From a checkpoint of a small masked image model: encoder width 192, trained on telescope images of galaxies (Galaxy Zoo DECaLS).
Rows from block 8 of the encoder of a small masked image model, named by matrix and row number. Rows with one number belong to one neuron. Each number is 500 + 25 x the weight over its row's rms, rounded and kept within 0 to 999. All counts start at 0. Numbers have three digits each.
After each neuron's rows are labels from the 100 images, of 14848, where the neuron reaches its highest value: "top examples" is what is common among them. Only what is clearly more common there than usual is listed. The data: telescope images of galaxies (Galaxy Zoo DECaLS). In brackets: how many of the 100.
# fc1: MLP up (encoder.blocks.8.mlp.fc1.weight, 384x192), inputs 64-127
# fc2: MLP down (encoder.blocks.8.mlp.fc2.weight, 192x384, transposed), outputs 64-127

fc1.335:542528524492522522528475504501498508503527506523463461541492495496494511502528519514462489533487461507510483503470533481496481479494507536505500531521500494531483505470439470504521472501484447
fc2.335:468497465489520500508516460495470509488498508511500519500516531493462462484544497485528503495541555530533468507506452487521462474477491528487507475496495499516481506492504524541508521565526462
top examples: spiral arms: yes (40)

fc1.155:496552486546491471544505469501469470501520489445486518530502509541532443467478524522464480479486454489513482543525493464484478478488500487502547499509472527514501494448525454496493498527532492
fc2.155:494499493518497548519480557470554514536493460488504497471507505495513493469491475496463512472522539479492525481494568460492484486455486465533533470510492551441477488575515458511480483515487528
top examples: shape: star or artifact (32)

fc1.137:524449495467536478466494505469507518500473509509485469540471504472504492509487490498476485509493503475537534468483499457524500493471510483506459491520468480457458491510511515493535497543513493
fc2.137:502551481495504495457478523533508504477494507518468520517516487482486509500521527488528497523501499506452512484489429532488471517465513474496507491476504534475521500515483506527507469493498539
top examples: roundness: round (62)

fc1.81:518506439537555485492484522497526481508551454487500519492507478466511509476521486477510478505504524490499516474503473487515492510520512524513464504490533548453533521513484485496505493504510506
fc2.81:469477535494520534508532520536477484488543513497496512490507506511504502493496478473482479492511466480428513515485520531469531501512481476491495471517491424516499491478482485519470498504540541
top examples: edge-on disk: no (52); spiral arms: yes (42)

fc1.87:498511485480431474479463536506499507503519545534521542503442505514523506505504476489502488495488511440499515513523489527468463462505501505476503534446512528479496517517518477540490532523516483
fc2.87:477511482492569496518491485467478456515505475503509476472561478446510537482488520518476524515516508536506492501472504496483488517485456476492502487546514466497495491520475529479492485483538490
top examples: roundness: round (44)

fc1.250:514548510552506511474505497511514549501501477481503496486497554512504541489475529512518470503457505484508502508529507503515484456534518497491503477505479461500497512454501524456479460524451491
fc2.250:474516465510526491481514514482483507474481495487523563479475483503538495504522492459484493504542499479505520480518514527453546526502490508495432525488552477456484542479456478456506473488487472
top examples: shape: star or artifact (46)

fc1.152:460479512482504493492494492492484498506460488502507528497484506453449535509506515506499530489502499518509506468475540478482484516470529479519499496551534541488495526454502471490485473495446528
fc2.152:505551519511513517450513506491521511466536484519505497532536463471494488523484511492522492484497507540495472453448422496494515492472465517505481546484488499500512490499463494539488510516536498
top examples: edge-on disk: yes (50); roundness: cigar-shaped (41)

fc1.283:529504488539501454533452482511490520506498526531505494483505518476483507497482505519499537546507511531558480519465531527472482468531519504500496471477531506494518481517496483484495460499510462
fc2.283:492474525513484521481451507514493482533494499560501462524458491495551502509517464453507488473488534512514482496514537548511493475476489463498452495501492511502503472537521477491489505514514526
top examples: edge-on disk: yes (28); roundness: cigar-shaped (25)

fc1.337:467495464525543536486519505499518444479479471491498507516495516471526525473517494506498514512478530503491485503512529481491492534488480495489521484518521488521534548489479474527519518496547506
fc2.337:525496447484494515519502495496471538528497519516494477479491546514495499498511477502531469514487470542521533492515518520523483476492485495506467461454513479471536517520558478548524485522458465
top examples: edge-on disk: no (90); spiral arms: yes (89); spiral winding: tight (56)

fc1.297:478535517506508484500469480486461489503517488488514494500488535510482487501517490504523532526500495478521509491494551516486486509486545516493528476502586518545526461480455505453448513497457522
fc2.297:502507475531528511520514511459534509496480474511457492501513474451531486535519541492504479504488505500465484475514542503525514497554510484488464514498485527485472511524533502510482487516519518
top examples: edge-on disk: yes (49); roundness: cigar-shaped (40)

fc1.375:511502486517486504453505461526492509495498523519504516494447509517436507513478531452527477459497480487520463521511490489456498499528537505460511510504507496453483536474488517513456536471524506
fc2.375:487535468453540517495506536459486440496484477485508520504522489494516453523519478497490467494500511517492530499508466498548486463482478523533497528500519480526510515537497492493551493512443500
top examples: bar: no (30)

fc1.9:444482530533499524522527492498480519464517463511481524505516549585479502505498458529503480527443522522490496526490472512506476489498531508503484510485488452524515495505433508516512498504513478
fc2.9:509514457496494513487479517475501451517509528528508513486472494472492476485486500508476453471536499485541502495489554521487510520504516461508503529510524474462500520498481498507520503532519466
top examples: shape: star or artifact (26)

fc1.82:523471456518502496505502483483526514531536478474492478514504480512460489480502498494530500472532540543483502539494510481486493463476510522535487469487541501513494466480519511507489478532478513
fc2.82:504492523554517520525499460507495470476470483490498493490526460506420511477489510515482531491481519554485491498503518467495526527522463476496503466523514501532517481525509463524508503454502510
top examples: shape: star or artifact (38)

fc1.12:520526484478466517513500519472482526527499484479482499492491488526478513482511542492518471502479484502542522484509536496511480488497513507474519527561472480496513484479495473471504542523533523
fc2.12:472486537541549542483523484506534495491517504493489505513515472447501512521512492524497502475494516491458489501464509511482509515503526485471523486484458487477484513534497548491491488502469504
top examples: shape: star or artifact (39)

fc1.4:463521440469482475496497500486526500504468472516484480481498510485464488511500513498547516517466518460506499505509512549485462466526499505475507505541470484534511466476523512487491499531529535
fc2.4:474477528525465506545531482505464526524503508490541507514469486512509500450498502505481517442486506480506504492514507494501533554510450432506487498468563501486471553504522487452475470516487474
top examples: roundness: round (45)

fc1.321:500513483493508490519467505493527507500514491512538528492521498525494496471502538480503492535516513475517473525502444514512551521571499539456474456505512528508507535471485507527502522463466476
fc2.321:480517525476520523516496487507488508500455525517523483493501471456510478530491489499543515483489510504458499499520556504518533526468502508514469525488481466520486480479466511529484447542520492
top examples: edge-on disk: no (50); spiral arms: yes (42)

fc1.278:446494534472456524478523537489469543488474487477488461490487528520446514491509515532501497526478498459546514528505512467501495531474468518541518508503495539461501530474465502505535467504516507
fc2.278:546508487556503508525488489480508497509527500552508476526497469474545492519467498502492477460528483555457490555501501498496490487455488496474491528473493494506546464524512503530455532484467513
top examples: shape: featured or disk (90); edge-on disk: no (87); spiral arms: yes (82)

fc1.120:491515507516492489498507495471478486458472490508494508498460511454497459539496507492538492451493500517495524530491490523472506518483514501526494518467492466480473491493455474498508459513535523
fc2.120:510519493503484498485529525506527464516535483500522468495544510528502505473509475495454503548484506485523477469506462479506441451492504554512504524470490561525479491530525500530465496463492512
top examples: spiral arms: yes (40)

fc1.281:514538547498462490523465473485508502489470488513506523515461509485470525551487493521520530531545530492494501461504534509546466537506500500506513509550531483473485483475472476480463491480527470
fc2.281:466470471488513454479449498490530479501517511494498506510507475499506527494515490486464517459456471544474484508452514552500550476487509460455474471512505508506511503499528503500511485494485490
top examples: edge-on disk: yes (34)

fc1.179:489502534504453489480516545515507487487467506506493490543460527515484503494542457523483538540515521485537498533490482469510472486498451491524498498488492484502503503493484523465510446538490498
fc2.179:525492500523521520509463461492484503538543509510510475517501441469513493506489549505506459438513503503469502545491510505490509504469532536496491537488485500501529461482527488520498544484513526
top examples: edge-on disk: no (52); bar: no (31)

fc1.249:500524523554494545456522476466475511510453500468461519508498509491471515495516510545497504523508545518487540538510485493460481485500497510508506521508477505499462497465489477493497476521458572
fc2.249:529484486518517460483442495518488530481519525499521467466506490533500476502513498510456496483507480513524507506502479504471510520514497511524518546483494517467464527486519500493527511490526493
top examples: spiral arms: yes (39)

fc1.315:512446508500517496520471455473487502487516527419436534506468506517506497512496506488489509487514532481515539531517499521479539477535513482489483541484496544505496457491555495507531512453508480
fc2.315:495535490538483546528507491515538513483483482558536478521541458492508469522522494505494513511525455451520480514471466452470476551476488473519518459516470536473489535507497506545497492513515531
top examples: edge-on disk: no (51)

fc1.226:472525469497534448527479534529520468492508495493487513497440496490475502473478555531535496530497491542467487526508512458504488529523500481466479520512487524456510452524446504526446500546484501
fc2.226:531501534503502516500525462490473539493502479496496488534515468531490439503476497472505491472489508502523496500478526522505517519499475471526521445538500501507543475516493522482511497516484522
top examples: edge-on disk: no (51); bar: no (31)

fc1.340:506476509510470483510514558500522499471478497504470496510514478475439475458486506514514521542510469467524518535474459507505492540484509521526491496506532461480497505511476509505544463552513478
fc2.340:532511516547498517504497460521499484515498503546512473515472479488524504500455534503497459458504523503488501564492525498498491449468496512491488522469485493514534447496502511521508509482503533
top examples: shape: star or artifact (30)

fc1.232:492510509462505498508517456512517534468478499484525509508494493483487516499508505500505491496502517456473531502522505481539506470530492460521519520519525530480496493469522501515520456513470504
fc2.232:533503516532472474485456511495490484521502517477507483496501526539553524526506495505513524558506495464478531495534509521489490505545516490515483516500547457487506519504514510502523522463482498
top examples: edge-on disk: no (51); spiral arms: yes (39)

fc1.319:506507471506489507476484498460507489486528495503505461515500522490473471537499509527491474499525493504492512524495536543481489520517470520483487489502515489520496506547473459517507487515507461
fc2.319:505501490519530515494494517481537513479492480538496502489517482521502529493468529483526508495539489512523519524506471533468523465504568454509507451539485487468492463511520503476476468483469533
top examples: edge-on disk: yes (43); roundness: cigar-shaped (31)

fc1.178:516506518495498494492503516504448461494507525485501452516484491446506516489461467503505481516545477523490531503502544504498506481488506511503549437505486498495467536513510509490499489494521503
fc2.178:489494500548516525500487507484497521499500470503532541482525537533512522516538539512482491474479502464529481525488503513483485483451476524491464554528484479508472504463489536499518509510503492
top examples: edge-on disk: yes (52); roundness: cigar-shaped (29)

fc1.251:545536487538503481470505469482501516517498502484518500504529508525501557534476510472505521505514517455498478546500503487454508494477504530461468528525486514473484523496448493484513528495492468
fc2.251:451474526475519486529507515494492494475472492465498430492469487467543496538460504460528476544497481522490556531504498514506483470492482488510441503484548520514510463513512545464493506507451506
top examples: edge-on disk: no (51); spiral arms: yes (39)

fc1.204:496481499494497529471536486482511541460487514512503481512498479502470511541473520515467473529516491495524500475488502520500490485497538507519506476503489512510522509522464533476498545493535520
fc2.204:526512497513530500559523506482501485510477472514445520464547490515540476478547494462484477504512562520492465523536559507473501457541466489481485509484470529485516480522493519498510517467447466
top examples: shape: featured or disk (62); edge-on disk: no (60); spiral arms: yes (50)

fc1.74:512470487514473485470490519507483503547493499497507481496542499471482529500478514494474481513463494521477502460479487478523494497517508500522561511506501489482483480513489519507497492489513488
fc2.74:489508487498555547532503459490537478495494469491476478470485490473523536499527476456501477525513506537500492520485556530495492512522494511509477478468460497518521508477512481494493492532527483
top examples: edge-on disk: no (54); spiral arms: yes (43)

fc1.128:495532484524512484521485498499509500491529489542455499516498528498483493517486502514513534510506529503555498470506463491477473445482500485474491488513496470503497462529479473490489541529497507
fc2.128:503450519466505499474492470528530477446453504498480473487490478524511556505540457534504485530531491477490497500474519498494502499533506508504568490517496480514487503538506573544488520488491529
top examples: edge-on disk: yes (50); roundness: cigar-shaped (39)

fc1.325:530505506510494500491505570524541519495471478515472515498528527521523494521460488486478468546522520529494529525531494509484538512515494512510487550504458517506472483496478534499512507503502510
fc2.325:493493474499503500508501479525530480461532497463532444520503477516555475504496508540501507489505499525514494525477506499503493486502510466490520485481528571505513512496555488538485519481531476
top examples: shape: featured or disk (96); edge-on disk: no (95); spiral arms: yes (86)

fc1.93:512477518524491506485486512486521511486509485487527571475464510496483463500452542525488494464510511513498472524479539493480491510500538508485497501538516510463514504501464455512451533487481511
fc2.93:483528452472510487517512508533447461531521499506494476493506485488512561544524447472522488508505492494513525470557464460510512505452462491528502510511463468544493489465526515539486487521497478
top examples: edge-on disk: yes (45); roundness: cigar-shaped (40)

fc1.175:506509500526518528514499486486481501530459520509506480522425503501464521470530483515491522502499509501518528505464484532472519468510526504488477518476494492468478473536525494463497510529502448
fc2.175:478476457526495509514478492461531495475529498490491495514504468513549488488491508493480503496504499536488519480507504497523502515450492535549508470529468491541523559483492498522494498486536585
top examples: shape: star or artifact (25)

fc1.187:552524486528498491457485501468507497480505440433461507488480487511502522456536499481498493487492521473546504529535492442503512483514511485504493483521522471480500520488500566498529506528517500
fc2.187:466492499497549519519524503517482508525469506534517482488485515468473470529509487502514502488524447496490496507496474529499514490471495501506489503466504498501555542490509468487481485454484521
top examples: shape: star or artifact (38)

fc1.34:504547498526482533544512512484492529498536511511518503510502489507519522494541530551473486491530515528520473487469449501523487464483502481505530559518469507500460531555464458516507535538504490
fc2.34:469521546488494501490497507489520460487496478498528442493495480474496502478525482516559517499520538496510519484480535514523527436499541506485494513524501522500554482512527515508489564484499526
top examples: shape: star or artifact (29)

fc1.158:475474473467513484511511497501535487528496514490472519506486508536501501495492505456508426533462473457516504472487510519496520541501488475504521449495503476469494541496558464493561499505473500
fc2.158:527503513545470527517499536514492517478512522548502476523515538488471526495486532551479495518506524541471502509527507495513478495533520544519498476507506489500497486533470554510503471546522522
top examples: edge-on disk: no (51); bar: no (31)

fc1.267:536492476542513524486516523505479493450491502525502469506523518483490490519495540471499489471447514496546513521492513483489468496458509515486505527489471526542490505518474533504522521496469542
fc2.267:469481518462485531501496491435506525470474465476514524530484505502510493477521443514472483494512482453492500532474534554528534513482499517480526524519482434468518506469517474515539492506527504
top examples: edge-on disk: no (50); bulge size: small (26)

fc1.329:524520471463539506531460476506493507520496461474519503519552461469479528484503484522511500533523516476492465505487519495482542531498502476513570472513478496506525498458487538526442485517489498
fc2.329:485496538496483520484541528499540515461476526530508549504464477513511486480512525482518542471458489499497512489475524506497524503425525530481495457481527478478490481509475470516478445531514526
top examples: roundness: cigar-shaped (30)

fc1.310:483560469493488508502518481508490472503503462469506504522520526557492493473537563513486504482473473505467521519532527470453509493499483479460505499532489488501491472490485495580465488529498481
fc2.310:488514506468488517459505483521492497499479470503465484496530475484490567510517478564510497549492507515518506509479502470523489483486504519528508517489506512518486520525470507477480484526490478
top examples: edge-on disk: no (50); bar: no (33)

fc1.8:446505469520520474538501495540542492473481459468475517517511502471499514505476539478520498574505513499476487525540539490470492518501486515481504459524491528491528553481478479521501497498539497
fc2.8:541471477496528509475518537463459512507513539511498475509528505522525486479519467474481491465466509535498507483483484518545473464492454470521509509504486527526484454509513490538510496473500499
top examples: edge-on disk: no (53); spiral arms: yes (48)

fc1.201:457489432505515500517445442469488514499527527471509482519526529490484504498501465503513479509530513448514508499483525522464512502521543523526485507574495488490508479505463519517497516489470500
fc2.201:533521535501527537475499526517518497525512493585481512523472472461485497493492539497516532505465506511463509513498487469497506519473477518519480496448520496524528509476544484506481515537523486
top examples: shape: featured or disk (64); bar: no (32)

fc1.323:513517476493543494539486495539492461527517533474484512496525496524457467508466543457507470502494458445505527511528471463523487466504508475519508526512509506548529522465522459495469540543514543
fc2.323:533518487462495527479445547462471539517515493541516487507500491465485475538504512527518498479468491479463505478474502486509456516484481494497465526538479487494459502513536505498466473525480515
top examples: edge-on disk: no (50); spiral arms: yes (45); bulge size: small (27)

fc1.125:476539514495488499508521539502476512502504525527494468426523493534482454404499469493489510528493472514475507520515480519478520521455501521488505530520518493518500489493470525481480487500469520
fc2.125:531488446515541505496515499464504484514545490507495479491504517502482527516535556502535478490562512566505509483496508515472514444527520519519504491482487504514493492495507498527539523491514524
top examples: edge-on disk: yes (26)

fc1.101:502540516490500510510539468515510527467514502553485466499478490493475504492507493504537495528518479432538500538545486460506520465510522537492531525506491449461497508485473495531500492481485487
fc2.101:486525509483517489492506466468501515439463484511562498495479488500517479488537492503502502497505503532503477523510474499495479460494484444501505556541563513485447476481516544521460484524469515
top examples: edge-on disk: no (52); bar: no (30)

fc1.270:474486497547489509503495508514466492491502495466506501543514497524479498480515553451444433497446484441503542492524487486502540516467521476521485494525542497484433495489477496527530458515472495
fc2.270:525514475512522506486515496454550525495492502536536518492488485472505496510505476480491543470531503512496502533500513503561516471506515519464474482475457501543522492521528477499521485484493477
top examples: shape: star or artifact (28)

fc1.366:476480466491522481495481423470524496464475472492506498493561505445483486515505468504473547505544493492510482464477561483503518549480511492506480491509482522542551513499488552485489500469491517
fc2.366:499491528492498522497521499504522540465543489536518495528491487512505491454509540523515491482503492537501507491451509492512516502471486528514508476527494489499502480512479522469464474510514505
top examples: roundness: cigar-shaped (32)

fc1.311:464504484501533494484511503490517526531532465503502585517530503498496503497514496514508517493488535468522497494492477463474513506455508498496525549509481501502527486503438512503537517535496493
fc2.311:500520506525489482508481526499451464478479541488519471512479516491512498462502461512480475524507474524458529541524516500515498453482506498519521454508477496517466534498517513478472500479548505
top examples: edge-on disk: yes (47)

fc1.361:532442516528493494495463468508515500512532499496531525499478492512494503521499555488490512509539514476520529552518475503458488471503480495531463508471516507488510490495507483484495505528496442
fc2.361:470547460525509523511504507515513493484496530485498487559479465525510487515511514511522522470487494464477477558499488477498505484466489526501468539501505472504506502462504501554477506540496499
top examples: edge-on disk: no (50)

fc1.350:510472441516503480527475533498486528442500536519485470504521520498494525542513504532475519502499511502476524505495482457479509492497532514522488503502525487516511511464471524520519519495496485
fc2.350:544519569474518482522507483519504473524490492524492483494513499546488507508495498540492491485469516488472478502465533497465568494504487503502514507511526483474534530449505459551512492504501508
top examples: shape: star or artifact (39)

fc1.26:481509518469468484498511479504525522457514431495543492494524497446492479498486500520498565555537473535502496505479490494533496504472517496522513486521457557549522503464433487475489499457487494
fc2.26:497536499510460513532481483506562511510511486516494521513494477477534494473496523518456486488507505510475550474437571498482542511476489503488477486530537446493517489503519529518527504514495492
top examples: shape: featured or disk (80); edge-on disk: no (58); spiral arms: yes (52)

fc1.268:506535494492486484491508482495496499510471498480479528523465503544502450479501507472483530499481507492498507499490490497512481430472507504516500519557475550443482480454451521513507498517505492
fc2.268:476468489525536504546494489496478518496509500513514493514535539487490555532521526485507498503500478486457503529520511530506513560522501522471508475459523454522514499508508514458490493527508510
top examples: edge-on disk: no (51); spiral arms: yes (42)

fc1.345:445503494476551475512498506505464514541470507484515487499518508474518524525488468500492495461482446535474436509511517484469513538511495501526510532464506524469478476512524497507467509454507454
fc2.345:519475513507477474503499479506534519509480452498447503499502478528510521475522513530529520503515525463556522479486531518517527478551492505476535471514496526514511495532506497498495479514488505
top examples: roundness: round (43)